{
  "model": "image embedding model",
  "translate": 0.12,
  "rotation_deg": 5,
  "num_classes": 300,
  "norm": "batchnorm",
  "depths": [3, 3, 8, 3],
  "stem": "deep",
  "shampoo_beta": 0.99,
  "eps": 1e-08,
  "grad_clip": 1.0,
  "steps": 13600,
  "weight_decay": 0.02,
  "adamw_weight_decay_other_params": 0
}
Rows from block 10, named by matrix and row number. Each number is 50 + 10 x the weight over the matrix's rms, rounded and kept within 0 to 99. All counts start at 0.
# conv: 3x3 conv (model.blocks.10.conv.weight, 144x144x3x3), inputs 48-59, a 3x3 kernel for each
conv.34:43 49 47 58 65 42 42 36 49 50 55 61 58 59 58 42 50 46 56 48 47 42 47 37 48 51 29 67 46 55 49 47 55 48 30 50 38 45 50 38 52 50 53 36 54 43 46 29 51 52 50 46 49 39 44 37 42 62 46 44 78 52 59 42 50 56 39 51 44 57 51 66 44 55 33 48 39 54 42 41 33 57 63 61 59 40 36 54 44 45 46 55 48 53 52 62 49 52 40 41 41 39 64 51 52 69 51 47
conv.35:68 32 53 48 38 49 31 34 31 50 42 63 61 61 63 43 66 55 54 64 53 62 53 62 43 43 47 48 59 54 42 55 57 67 64 43 51 62 46 46 39 41 32 63 52 49 36 55 47 41 44 50 43 48 55 31 42 62 41 54 55 29 57 47 42 63 55 53 63 45 56 38 60 48 41 58 64 62 47 56 54 45 42 52 69 56 51 49 64 57 38 38 47 46 54 56 40 61 40 37 33 51 54 52 59 49 58 52
conv.36:51 38 55 72 55 50 38 61 57 70 55 38 36 58 42 55 57 60 26 64 59 56 74 60 56 74 35 43 28 38 52 41 44 68 43 46 46 71 42 48 35 63 49 38 65 46 50 47 50 46 41 60 44 46 44 41 53 63 46 62 38 47 42 44 46 47 67 60 48 52 60 53 58 49 49 52 50 52 58 42 35 53 46 44 28 31 41 57 52 55 69 31 53 31 58 52 25 50 62 49 38 62 48 59 36 50 57 60
conv.37:56 60 43 48 58 43 48 48 38 41 54 57 42 48 40 38 36 53 38 69 66 54 42 69 43 65 64 46 83 41 33 47 35 55 47 52 36 48 59 61 43 44 45 57 57 59 40 38 36 49 51 25 59 39 61 53 38 46 54 49 65 68 50 69 51 49 47 58 61 36 72 45 43 58 40 67 43 41 51 52 51 40 46 48 50 59 53 58 50 63 44 54 53 41 54 45 60 54 48 42 43 45 37 46 55 61 31 51
conv.38:44 55 48 60 53 24 28 42 57 45 52 61 67 53 33 34 47 51 26 62 49 77 48 40 52 64 47 58 36 45 39 53 44 30 27 70 60 39 47 48 48 60 44 49 54 42 40 40 67 56 42 41 43 53 54 50 61 59 40 50 42 48 49 58 36 46 58 43 40 36 46 50 58 60 38 52 44 64 58 47 44 50 52 50 60 52 36 46 21 45 41 32 46 44 56 59 50 42 30 40 57 53 41 56 38 56 42 54
conv.39:53 50 60 51 51 62 37 23 41 47 40 44 33 51 43 52 56 61 61 40 62 48 57 40 53 54 62 47 43 50 34 38 56 64 56 54 58 51 48 35 58 66 39 54 51 58 33 47 46 54 54 61 46 57 70 53 65 56 46 56 63 38 51 41 30 42 38 46 47 51 56 52 52 51 44 47 44 47 46 49 52 62 41 47 41 41 54 54 35 55 47 66 51 47 43 38 41 51 48 46 51 55 60 51 56 56 58 65
conv.40:54 41 58 46 38 62 42 42 48 65 26 49 48 49 51 50 35 55 47 55 33 35 50 49 55 38 51 56 66 45 64 47 35 35 64 29 66 71 46 48 47 43 56 42 49 39 45 51 43 38 55 26 51 47 54 61 49 41 45 41 35 40 46 45 50 36 46 37 40 76 40 50 32 43 46 53 52 53 46 36 52 57 40 75 54 33 47 51 62 42 76 58 55 29 40 56 52 39 53 42 38 67 42 55 28 45 42 50
conv.41:46 59 58 47 46 47 46 48 63 36 34 67 36 47 41 44 29 39 50 37 48 46 47 52 59 59 39 41 48 44 42 53 47 48 47 49 52 42 40 37 43 51 56 42 39 41 52 49 53 50 36 55 56 45 60 49 40 60 27 53 40 38 45 65 36 47 63 37 54 55 24 66 34 44 47 48 47 44 61 66 39 37 37 43 41 48 46 52 62 64 25 52 39 46 57 43 40 38 47 44 49 45 47 22 45 48 41 58
conv.42:46 53 56 55 41 54 43 39 52 56 53 44 46 46 40 31 46 51 42 36 39 52 46 50 44 39 36 56 49 53 28 60 44 44 49 31 43 48 54 46 63 26 54 48 67 62 55 55 57 58 46 59 48 53 42 42 60 73 58 19 41 51 62 62 52 59 46 42 66 22 63 68 59 44 45 51 48 53 54 35 39 44 37 51 26 59 40 56 52 47 49 51 38 57 50 44 42 51 57 62 38 59 45 42 47 62 52 32
conv.43:54 48 43 61 41 53 30 54 53 46 56 52 45 45 40 41 40 49 47 55 49 49 56 46 56 51 43 50 38 58 51 41 55 61 59 44 40 38 42 49 45 64 71 61 38 52 62 51 58 47 58 39 57 38 42 36 56 58 48 43 52 40 43 49 43 54 40 52 39 55 50 43 57 57 36 57 29 52 54 58 47 44 62 62 63 48 44 45 62 49 41 39 51 44 21 56 36 48 43 59 46 49 57 39 53 27 42 52
conv.44:62 54 61 58 51 35 27 45 28 43 64 64 38 54 43 57 45 51 24 40 67 68 56 49 56 59 58 64 64 30 56 43 43 50 45 41 47 48 54 49 63 54 36 46 36 37 61 46 48 55 32 52 60 55 40 60 42 46 48 59 37 49 61 41 48 33 39 56 59 44 55 44 55 44 57 55 55 49 54 65 39 54 51 53 67 37 63 37 42 66 56 70 56 52 55 61 50 52 50 61 60 39 50 55 50 62 55 52
conv.45:46 48 53 45 63 53 50 47 32 40 35 42 43 57 41 35 54 55 50 54 39 38 71 48 43 68 64 39 49 51 58 50 44 54 43 40 32 49 67 45 46 38 39 42 45 35 59 52 57 56 34 51 59 56 50 56 43 44 51 40 25 61 50 44 45 49 51 40 49 76 39 43 76 68 55 54 61 49 52 54 44 27 48 46 35 73 53 44 48 36 47 24 53 30 55 64 46 54 59 48 44 59 54 50 44 54 43 48
conv.46:40 55 71 45 58 59 47 48 34 32 39 48 65 52 47 45 41 47 57 59 39 21 49 49 58 36 40 41 35 45 59 70 61 56 29 38 58 37 58 46 48 51 63 37 68 55 46 58 48 64 33 43 53 41 53 48 45 39 45 50 52 47 39 62 60 43 47 57 84 41 60 59 47 49 59 63 55 51 56 50 46 29 51 46 53 43 38 41 34 49 40 40 69 61 45 38 61 36 53 64 52 60 49 51 49 38 35 52
conv.47:56 58 56 63 49 51 44 59 63 50 42 57 46 59 48 46 61 47 44 54 46 66 38 51 45 51 60 62 51 48 47 54 44 39 53 37 51 45 72 51 62 60 49 44 37 35 47 45 47 60 51 73 55 33 56 61 41 39 51 52 45 38 54 61 42 43 55 50 52 39 48 58 55 39 36 53 44 60 62 65 49 66 42 50 55 51 57 49 47 38 72 65 67 60 42 50 54 55 38 48 51 29 45 31 58 68 57 55
conv.48:54 64 40 66 55 37 54 36 58 70 55 68 49 52 27 47 41 49 49 53 44 61 57 50 53 42 68 47 59 59 44 47 48 57 59 55 60 56 55 55 39 48 49 67 63 60 51 46 46 52 38 38 47 30 42 56 59 47 63 59 61 56 42 66 65 55 37 40 48 55 57 49 51 58 65 44 36 36 39 42 54 42 58 53 50 39 49 45 38 52 50 52 52 60 47 46 61 31 37 60 46 57 52 58 49 35 30 57
conv.49:44 26 62 65 61 51 53 73 50 41 45 55 60 63 36 25 44 54 39 47 29 38 43 46 59 47 59 49 48 52 62 69 24 41 43 55 55 47 33 55 62 56 61 45 56 44 53 66 47 51 40 54 46 56 38 44 52 35 56 48 30 67 24 44 49 54 62 44 41 55 55 35 60 61 52 49 58 44 41 55 60 61 50 36 60 69 48 48 56 47 47 48 68 57 45 68 60 61 44 58 41 36 46 61 58 39 46 51
conv.50:37 43 36 52 36 44 57 50 57 50 45 36 33 39 53 52 50 76 87 55 44 66 72 39 51 45 57 39 49 46 43 53 53 43 48 43 50 60 32 48 51 58 56 27 41 56 59 60 41 50 48 40 53 61 47 46 39 44 35 43 55 43 34 52 29 46 61 48 50 56 48 48 59 39 45 35 64 45 55 46 39 33 35 68 33 55 60 61 53 24 36 58 45 61 45 58 57 40 47 47 39 60 55 48 43 48 47 59
conv.51:43 55 40 64 41 45 61 47 55 51 54 45 55 54 50 39 48 42 88 55 58 29 54 62 40 28 50 46 73 49 48 51 66 35 53 37 50 53 68 69 72 33 41 58 35 49 37 30 85 43 31 86 84 34 32 55 70 42 50 64 54 46 39 41 55 56 54 42 31 45 69 44 54 46 52 45 59 57 50 52 44 56 64 55 43 50 51 46 14 78 57 62 48 75 48 32 41 53 40 57 40 48 40 53 55 61 63 61
conv.52:50 32 55 36 55 22 60 61 66 45 46 48 34 60 39 52 43 53 46 42 59 63 54 29 42 44 55 61 63 60 51 44 61 24 50 47 51 61 44 42 32 50 39 58 42 51 66 60 49 70 67 41 72 57 51 48 55 57 40 59 39 57 46 46 63 59 49 64 43 17 42 45 53 47 45 44 61 44 49 45 62 64 58 47 48 46 38 39 54 52 62 39 46 53 49 46 50 45 46 56 56 60 48 43 49 43 42 43
conv.53:49 52 43 56 56 69 40 47 74 50 37 42 48 41 52 45 63 34 60 50 40 44 51 57 46 25 31 46 46 48 57 33 49 54 58 58 33 55 50 42 67 62 50 51 51 49 31 49 60 46 55 41 56 58 58 52 35 47 53 49 56 49 45 36 59 36 49 42 51 40 47 49 62 48 34 63 76 51 57 43 53 46 49 48 41 54 50 37 58 57 32 42 40 35 33 70 55 57 54 67 46 47 29 45 47 46 42 50
conv.54:51 60 45 58 47 49 44 50 65 47 50 65 61 33 41 39 35 53 66 58 47 50 33 42 73 47 29 48 42 64 52 46 44 46 56 38 48 36 62 67 61 60 61 46 51 58 46 41 46 27 41 35 43 43 58 42 61 58 65 37 49 59 52 45 47 46 43 58 61 63 61 37 58 53 49 45 52 44 28 49 45 60 54 60 30 36 52 56 76 31 38 49 72 45 53 54 48 45 64 41 37 58 63 67 52 31 51 51
conv.55:49 61 55 33 49 49 50 46 42 47 52 38 54 44 38 40 65 50 57 57 48 53 44 37 54 30 61 60 47 43 63 66 72 59 49 37 35 57 51 58 28 39 38 54 45 43 50 49 52 58 56 52 31 65 41 50 51 19 55 42 47 39 35 60 41 36 46 42 61 58 55 60 69 69 52 40 42 55 29 60 39 49 50 47 43 61 62 59 37 71 53 40 41 51 51 62 41 46 47 64 36 42 26 56 45 51 59 49
conv.56:43 54 35 57 40 51 62 53 32 47 42 67 59 51 67 47 61 61 42 43 54 49 66 51 63 20 37 42 36 51 37 62 58 45 60 43 60 48 40 47 53 76 51 48 55 58 47 47 66 55 53 41 52 35 42 63 59 53 62 45 58 52 54 46 46 39 49 50 54 34 45 60 54 53 32 50 53 49 37 63 52 49 39 57 57 49 54 50 64 45 50 53 37 44 39 53 56 47 64 51 44 58 56 39 32 39 54 44
conv.57:43 54 38 47 52 43 45 50 56 34 55 50 58 42 38 51 50 50 41 41 41 44 51 47 64 35 72 55 62 47 66 57 45 55 62 55 30 50 56 39 65 54 48 60 58 56 59 74 65 57 46 49 61 59 38 55 54 35 51 34 52 56 45 56 49 58 60 59 22 62 41 49 46 49 39 40 41 36 38 44 62 59 43 46 57 44 40 58 49 45 40 64 38 33 40 45 42 51 48 51 52 43 47 50 51 55 56 45
conv.58:43 37 24 51 63 60 63 59 50 37 53 54 70 31 60 60 49 31 70 35 26 70 42 53 32 57 51 49 46 71 48 33 47 33 56 41 49 44 40 68 50 40 59 58 56 56 57 54 42 41 46 51 48 34 43 62 53 58 64 36 61 44 53 39 47 45 55 59 39 37 55 40 64 58 51 57 59 44 61 66 48 47 44 49 57 47 46 33 56 35 56 49 40 48 64 81 43 45 61 55 36 62 57 50 52 56 45 42
conv.59:55 61 47 50 50 52 57 43 50 61 56 44 57 43 57 40 64 66 51 48 49 56 42 56 48 55 31 51 31 42 69 47 66 42 54 60 65 44 40 55 60 52 34 60 51 51 32 45 60 52 47 40 70 48 48 43 47 52 61 60 56 48 54 42 61 49 57 42 50 42 61 57 27 23 41 52 51 59 54 61 48 64 54 37 56 50 62 53 33 60 41 37 39 46 32 67 62 35 57 63 42 41 67 45 48 37 43 53
conv.60:44 53 51 33 56 55 43 52 45 45 48 64 55 48 50 46 54 48 51 45 65 50 61 32 30 58 42 39 51 52 56 56 49 54 37 50 33 58 46 53 49 54 58 46 39 48 31 42 52 38 70 67 56 45 48 38 48 39 40 41 43 43 38 48 60 39 63 45 42 61 48 46 46 45 56 51 60 56 48 35 73 51 54 38 59 63 39 52 60 57 73 55 35 39 61 50 44 47 49 61 54 63 65 38 38 37 61 53
conv.61:49 48 41 56 45 41 53 61 42 50 62 71 48 76 70 53 55 44 38 51 57 46 63 49 46 45 49 63 52 66 49 47 40 56 58 57 50 33 65 54 66 56 50 58 45 37 58 48 48 58 46 47 54 52 54 44 63 53 50 65 45 64 47 42 45 51 62 52 44 57 48 38 55 39 39 52 53 52 39 44 40 50 49 68 57 44 45 45 44 56 52 66 52 40 64 48 36 46 41 45 53 54 73 52 61 52 51 56
conv.62:57 51 42 53 53 48 76 30 60 52 39 56 44 48 42 60 39 45 56 50 67 52 32 49 69 53 66 55 51 56 56 60 49 43 62 57 68 56 63 53 43 38 52 54 48 61 34 49 38 57 62 50 38 35 59 72 48 61 41 53 41 70 58 45 49 24 43 53 30 50 55 58 47 57 55 52 33 61 30 43 57 54 45 65 45 47 42 40 42 53 38 45 58 53 47 66 59 52 34 49 40 33 41 47 33 45 45 34
conv.63:50 45 52 59 61 48 40 41 48 57 40 45 46 51 33 35 59 26 65 47 57 43 50 48 42 57 42 60 45 58 57 42 51 45 54 41 61 70 41 56 47 51 54 61 53 47 29 54 68 46 47 43 42 59 39 54 64 60 53 43 54 48 45 57 44 54 41 46 39 48 50 46 65 51 55 39 54 52 73 54 51 57 52 75 37 49 52 57 59 54 49 50 59 47 56 55 58 49 53 38 41 58 43 62 43 41 39 39
conv.64:47 32 50 47 67 51 39 57 56 51 28 54 40 46 39 36 25 66 57 59 53 45 50 32 60 42 41 56 38 42 29 53 52 31 46 40 39 54 48 48 49 56 43 21 34 50 47 54 57 40 58 47 30 52 30 69 44 40 38 49 50 21 45 61 54 47 48 35 54 49 46 65 60 53 45 72 45 48 81 34 49 54 53 43 54 41 43 45 40 51 45 41 40 34 55 51 48 55 56 39 52 56 46 48 47 28 60 55
conv.65:52 60 29 53 38 44 53 48 56 49 51 56 58 50 53 49 46 36 58 62 48 50 52 51 31 55 45 42 49 42 53 50 59 52 51 53 52 56 55 37 55 46 65 59 60 37 47 48 58 56 55 54 65 63 52 39 49 54 52 51 55 42 54 46 55 55 55 74 46 57 52 59 53 46 57 36 51 51 46 39 54 48 42 33 52 57 58 56 61 46 51 43 36 53 55 66 64 54 35 62 46 48 41 57 50 51 53 34
conv.66:43 46 42 42 62 41 56 46 50 46 59 63 60 66 44 56 30 32 61 57 57 60 69 46 66 61 54 50 64 50 59 65 43 56 22 60 50 55 27 43 28 42 48 56 45 46 65 50 44 59 58 43 48 50 42 60 46 39 49 43 49 37 44 53 58 42 45 40 53 36 44 64 37 48 52 44 39 49 53 47 23 39 41 49 69 60 50 51 35 63 45 61 34 55 35 57 44 33 55 44 36 64 67 66 60 51 53 44
conv.67:66 46 54 75 45 49 53 64 39 47 65 46 35 92 58 21 61 51 53 34 41 64 64 56 55 44 68 54 52 58 59 54 45 44 53 45 41 54 53 53 48 71 50 69 41 50 62 63 33 61 43 40 53 33 37 31 62 49 50 58 53 60 54 31 41 55 49 46 44 52 69 40 45 56 50 57 60 41 43 43 59 29 43 55 73 33 42 55 40 46 37 43 61 45 55 49 61 34 46 53 54 45 49 62 61 48 70 54
conv.68:61 54 35 59 58 40 56 43 54 69 38 29 55 37 65 46 53 38 58 57 48 43 55 55 41 40 59 41 46 63 62 38 53 42 44 42 61 45 39 48 53 36 51 44 46 53 57 46 57 58 63 37 51 42 48 36 51 54 51 27 47 49 45 45 38 53 49 62 49 58 53 49 49 57 53 53 49 51 49 46 58 28 53 62 55 58 52 49 36 42 50 24 50 53 41 47 37 48 48 36 36 40 52 63 54 62 44 53
conv.69:54 44 46 41 47 50 50 41 45 56 46 46 45 37 45 34 46 52 57 47 60 57 68 57 61 53 55 47 32 38 62 50 45 51 44 37 60 63 52 55 63 57 57 60 67 47 42 53 53 43 34 57 41 49 53 39 50 42 53 37 46 39 55 51 56 65 38 77 50 61 41 34 27 60 42 64 44 51 39 43 51 45 37 48 40 51 50 41 43 58 69 54 51 47 36 31 46 49 36 55 51 48 53 47 44 34 51 39
conv.70:59 58 66 54 51 55 42 37 50 62 62 42 33 49 63 49 62 41 56 75 39 65 50 49 49 36 39 52 50 65 48 67 43 54 34 38 44 70 63 52 47 51 48 48 37 39 40 49 53 53 49 63 52 57 29 65 52 40 40 56 45 42 50 43 55 49 72 51 44 43 57 58 37 35 64 44 64 46 37 37 43 34 43 66 44 46 50 61 54 42 51 50 64 58 62 49 56 45 39 56 51 65 57 43 39 61 54 37
conv.71:59 54 52 53 31 27 49 56 37 47 55 47 50 38 63 31 48 39 42 56 53 42 42 57 32 37 59 64 58 49 48 60 46 36 63 38 48 44 49 44 45 60 43 43 47 37 51 39 28 70 41 50 68 56 31 50 67 49 24 58 55 49 53 47 50 67 44 37 43 39 49 34 35 54 61 46 41 57 53 41 48 52 53 36 61 52 51 66 55 34 53 43 44 31 64 40 49 48 48 37 64 35 49 43 35 37 57 47
conv.72:59 59 45 64 38 36 53 46 55 40 44 35 67 59 44 45 60 58 51 44 40 60 64 59 49 63 50 46 50 43 80 46 42 56 49 46 52 43 54 57 54 61 40 54 74 43 47 54 49 39 38 43 43 56 43 41 48 56 45 37 76 47 54 44 46 59 56 71 55 51 51 48 49 53 54 43 53 48 42 41 55 54 55 32 52 55 48 50 52 41 40 43 64 49 62 53 53 62 46 50 49 38 51 55 42 64 62 61
conv.73:42 46 42 44 61 45 52 33 40 61 61 54 66 46 36 31 50 58 50 23 48 52 45 48 43 54 48 45 70 57 44 40 58 32 54 26 45 54 51 53 56 47 46 41 48 78 62 45 69 47 53 52 56 50 51 41 60 47 55 43 45 38 35 65 44 51 70 55 57 61 47 70 47 48 42 44 40 39 45 48 35 44 65 47 67 76 73 46 43 48 46 30 45 60 46 49 46 51 45 66 42 56 53 63 48 36 59 45
conv.74:44 55 45 37 30 55 54 63 42 52 56 70 57 31 37 43 68 43 44 55 48 44 57 41 66 61 46 68 48 59 66 53 45 57 51 44 49 44 42 43 46 46 47 68 64 38 38 37 43 35 60 56 53 53 68 54 47 48 33 45 38 43 51 44 66 56 76 64 74 55 43 45 52 44 28 33 43 36 74 53 53 54 52 42 26 44 50 47 41 51 46 37 38 36 48 46 52 58 44 53 43 57 35 48 35 41 52 53
conv.75:43 41 50 50 40 38 61 45 56 40 54 33 36 52 56 46 50 47 32 44 25 58 54 50 44 37 56 39 48 43 38 58 59 49 55 38 53 47 49 50 69 52 73 52 63 67 58 45 49 47 50 51 37 48 64 47 33 53 60 59 59 34 46 50 52 52 62 45 53 49 41 46 49 55 40 46 40 30 57 48 54 48 49 38 46 50 70 48 49 60 48 60 60 55 32 64 43 44 53 51 77 49 59 57 43 52 51 52
conv.76:33 40 42 50 41 37 47 50 44 59 43 45 70 52 56 50 42 52 56 54 61 54 50 59 29 33 59 39 30 55 50 37 60 28 54 54 59 45 47 43 66 45 22 60 55 56 55 62 55 34 35 51 38 57 48 41 59 44 86 49 62 63 44 52 52 57 44 62 66 54 54 71 56 35 52 49 40 47 65 35 42 46 37 41 40 58 52 44 42 53 45 39 36 45 50 60 49 48 51 60 64 45 54 37 46 59 34 40
conv.77:51 43 31 26 42 67 47 43 38 44 49 60 30 57 44 62 39 54 46 82 49 49 54 58 42 41 59 55 58 52 58 48 51 34 54 38 37 48 55 52 56 38 56 45 52 42 62 51 66 47 42 44 44 41 37 43 55 50 59 54 63 40 44 47 46 37 68 28 61 49 61 56 57 47 36 55 57 67 45 56 52 70 53 48 31 33 52 34 60 38 39 50 56 34 55 44 35 49 60 58 54 69 50 45 45 62 35 47
conv.78:67 33 27 49 52 53 50 41 47 39 63 37 46 44 47 39 45 59 47 42 32 37 41 39 45 47 40 45 51 56 45 63 60 40 44 49 57 47 57 44 43 50 36 43 59 48 54 35 63 32 49 34 50 63 47 55 53 40 47 55 56 49 63 54 39 59 35 60 63 35 39 67 56 70 50 32 42 47 52 52 45 54 22 34 27 54 49 47 48 48 44 50 37 50 44 55 47 46 49 58 46 32 52 33 39 57 55 46
conv.79:41 56 43 43 51 32 54 46 52 50 39 37 24 51 33 55 54 29 56 49 49 34 58 43 39 66 50 50 49 37 56 41 50 47 45 54 56 39 33 49 60 55 64 42 37 25 40 56 48 48 68 43 45 57 48 69 43 51 45 50 78 54 57 48 54 59 55 33 42 42 53 48 82 44 56 34 68 48 69 46 54 46 50 42 75 40 55 43 52 30 35 40 50 56 57 43 71 57 39 30 41 46 42 50 47 38 54 46
conv.80:43 63 42 58 47 47 45 59 56 42 48 47 52 57 37 36 49 44 41 42 56 38 31 29 65 50 53 58 45 32 41 43 42 49 43 38 57 56 47 51 61 46 56 37 45 54 53 48 57 59 71 73 58 59 56 38 46 50 64 69 44 71 48 44 36 43 35 39 62 50 46 52 64 41 54 65 38 56 44 62 42 49 80 16 34 44 61 38 42 42 65 62 49 38 22 31 49 42 67 66 44 47 46 62 46 26 18 46
conv.81:41 50 46 58 47 55 54 51 32 38 63 57 40 38 57 73 47 59 46 35 52 51 63 39 42 51 45 46 53 57 26 39 58 68 51 61 43 52 42 54 56 41 59 41 31 56 70 49 53 66 51 35 47 53 49 45 41 57 58 46 38 72 40 42 46 37 41 49 48 63 49 46 75 64 53 50 44 61 49 30 24 48 45 44 61 55 65 49 52 51 44 51 46 50 59 60 54 46 62 61 48 44 58 34 53 55 47 56
conv.82:51 45 26 38 57 42 38 45 52 51 43 59 41 48 39 36 50 39 68 34 60 55 47 68 55 70 39 68 48 47 66 64 59 54 44 43 57 65 50 48 63 75 58 51 60 42 44 52 50 55 38 52 51 57 62 44 54 51 60 41 35 41 43 51 61 42 39 53 39 40 68 48 47 54 68 67 52 57 51 44 36 54 74 47 65 52 44 48 52 59 49 49 52 35 57 37 36 61 32 58 30 70 48 48 28 51 51 33
conv.83:42 36 33 53 69 51 51 43 72 64 63 60 72 71 51 47 48 27 54 64 70 55 51 43 38 62 74 56 56 49 75 51 36 50 41 36 55 34 25 40 58 46 63 71 61 56 39 37 54 42 82 56 53 28 46 57 42 40 34 36 58 50 74 64 51 49 57 49 29 51 58 51 49 44 48 45 52 51 69 44 53 50 58 46 42 39 26 48 61 39 55 70 51 48 31 47 40 45 40 69 63 59 49 45 33 42 47 27
conv.84:21 49 58 23 52 75 31 63 51 50 41 36 52 47 65 57 35 38 55 51 59 68 60 36 41 45 53 55 30 55 38 33 61 54 46 43 51 43 58 42 43 46 54 41 43 27 48 67 55 69 60 22 68 37 64 36 34 51 40 51 55 50 66 75 29 37 48 27 37 52 42 74 32 43 46 39 81 46 17 59 42 64 39 41 56 42 42 60 35 65 48 50 41 51 49 50 47 32 68 38 42 48 66 53 61 47 73 36
conv.85:50 50 74 48 51 61 51 57 66 43 45 44 58 36 79 47 60 57 59 50 44 45 34 40 47 59 43 46 59 74 47 46 57 28 33 52 43 39 44 42 43 50 44 54 59 36 55 42 32 44 50 60 37 56 45 47 43 36 46 41 53 40 50 47 34 41 57 46 52 63 52 36 63 73 54 47 58 42 39 54 33 49 59 58 55 52 51 38 50 45 40 42 47 57 61 55 49 59 69 42 45 47 58 59 45 52 49 44
conv.86:38 34 44 43 53 60 52 53 59 65 51 44 33 43 50 44 49 44 50 38 62 58 56 43 66 39 49 54 50 49 59 43 52 66 55 45 42 45 52 52 62 55 65 46 57 36 46 53 38 48 60 53 48 43 58 37 62 45 57 76 55 45 52 41 53 61 48 49 53 46 57 46 34 55 53 70 57 52 44 53 52 48 49 54 47 47 68 63 45 56 48 36 54 44 65 48 45 47 49 44 44 38 46 47 44 50 46 47
conv.87:52 28 47 64 56 67 30 42 50 66 59 57 43 52 60 57 44 34 39 59 43 55 29 39 49 51 48 67 54 66 61 50 39 22 52 36 45 47 55 45 37 54 36 33 32 47 65 43 54 55 53 37 58 43 48 52 38 54 71 43 47 26 43 27 51 41 45 50 54 53 61 41 39 61 54 50 49 49 40 50 55 50 59 73 45 58 40 31 68 59 36 42 69 63 51 59 54 54 63 58 50 48 44 52 39 42 41 63
conv.88:39 48 28 47 50 43 42 50 48 42 45 54 58 59 38 58 42 57 54 57 54 58 50 65 56 33 51 50 50 56 44 57 59 56 72 50 47 52 53 63 47 50 63 60 53 35 50 46 48 56 58 57 46 45 43 52 46 57 47 61 71 54 33 43 58 39 25 51 52 48 58 45 30 42 52 52 52 40 49 65 42 63 50 53 67 52 93 47 67 49 60 67 46 64 54 63 23 41 51 40 53 53 50 42 72 53 51 48
conv.89:50 55 41 39 53 47 50 42 52 37 43 59 77 61 55 67 59 48 53 48 52 42 49 39 51 43 66 58 47 43 53 56 57 54 61 66 40 61 41 45 45 56 61 71 56 54 49 52 48 64 50 52 58 51 56 39 39 52 49 49 58 66 52 57 52 56 35 47 35 41 56 44 49 50 50 43 54 49 47 45 49 59 59 69 49 69 48 41 58 50 52 74 55 59 47 62 49 62 43 46 51 42 58 51 47 33 52 46
conv.90:42 53 30 40 46 48 47 47 50 61 38 52 45 46 67 34 50 34 38 55 52 48 47 60 58 40 35 58 34 51 45 77 79 48 46 66 56 47 48 51 50 57 51 61 51 42 37 55 52 41 59 43 41 27 26 42 52 57 53 41 51 47 61 70 41 54 52 52 60 45 46 55 51 31 46 55 50 60 42 37 39 37 66 52 64 65 45 44 57 65 31 53 73 50 34 45 60 65 54 42 47 63 62 51 55 41 45 52
conv.91:42 51 51 53 58 57 57 44 52 33 46 43 62 49 47 60 51 44 52 39 35 54 72 53 58 46 56 57 39 48 61 41 62 53 41 38 57 45 68 63 55 62 58 51 53 43 51 27 61 67 43 56 41 65 54 67 62 54 47 63 54 46 47 43 49 48 43 63 48 47 51 40 58 50 53 49 50 55 36 39 50 46 54 61 41 45 43 52 38 49 55 65 64 79 57 58 51 57 61 47 48 41 46 45 44 60 50 58
conv.92:56 50 65 52 58 41 51 55 56 66 56 62 51 54 45 34 63 46 51 70 69 43 60 44 37 43 30 56 61 36 49 34 45 40 43 59 27 68 43 44 51 50 49 63 53 53 33 46 41 39 60 46 56 45 40 43 44 52 66 42 38 56 50 50 59 68 42 65 52 35 47 35 44 57 32 41 55 61 51 37 49 25 58 45 53 43 38 49 40 58 68 36 64 45 48 61 47 72 53 51 61 48 26 41 48 44 34 50
conv.93:45 67 52 52 40 51 53 72 56 42 51 42 29 37 70 30 62 73 36 60 54 42 28 56 35 28 34 35 56 50 35 40 47 42 50 66 46 52 55 54 43 39 44 61 41 60 48 66 53 51 40 44 49 37 33 46 51 51 36 61 26 47 53 56 49 32 35 66 47 49 56 55 41 41 50 51 41 42 41 44 51 62 71 32 73 58 46 56 24 59 52 71 38 54 59 38 45 60 60 37 56 47 48 50 54 47 59 44
conv.94:45 43 64 67 57 61 26 43 36 75 50 56 46 57 53 34 68 47 54 54 50 47 51 37 48 48 45 57 81 54 61 43 66 58 54 54 57 46 59 48 64 52 45 52 52 42 53 56 53 43 56 51 46 59 47 50 62 54 50 40 56 68 41 40 45 47 54 45 50 37 61 60 46 45 43 60 52 49 56 41 55 37 68 68 57 45 56 53 52 44 46 66 64 41 49 50 47 73 47 41 49 62 53 57 51 51 42 47
conv.95:47 38 55 50 44 47 42 60 49 39 47 44 48 36 56 53 46 56 35 33 48 58 48 38 70 61 37 34 53 49 35 45 40 59 32 64 58 37 37 64 52 42 61 65 54 54 43 53 48 61 44 59 64 26 35 51 54 49 38 16 51 54 33 16 59 68 67 50 31 64 58 35 49 49 45 41 19 44 47 42 54 37 31 54 73 37 56 45 38 62 60 44 62 38 53 64 46 53 40 49 50 46 24 39 41 31 44 55
conv.96:56 36 44 32 46 59 42 54 49 62 43 38 73 43 51 66 47 50 64 47 50 44 39 48 43 52 50 36 36 36 38 37 55 31 36 36 41 43 28 51 50 51 57 53 44 41 69 50 58 60 48 44 32 46 60 61 46 48 60 48 50 60 42 53 62 50 53 53 54 53 63 48 45 51 52 54 69 47 50 48 47 44 54 50 60 53 42 28 45 39 38 47 62 53 38 39 54 51 49 52 48 64 47 49 84 47 48 51
conv.97:52 68 49 65 45 37 46 58 75 48 53 38 64 48 54 41 35 47 32 54 45 52 43 53 31 42 45 55 51 41 36 58 59 42 49 56 51 51 61 36 63 56 59 62 50 33 62 55 45 64 71 50 52 32 56 51 63 39 52 50 40 48 41 43 26 58 45 50 45 32 66 62 47 45 62 58 51 51 37 42 42 43 35 30 41 63 48 39 40 55 56 55 28 49 60 46 49 44 44 57 49 50 50 43 53 43 38 48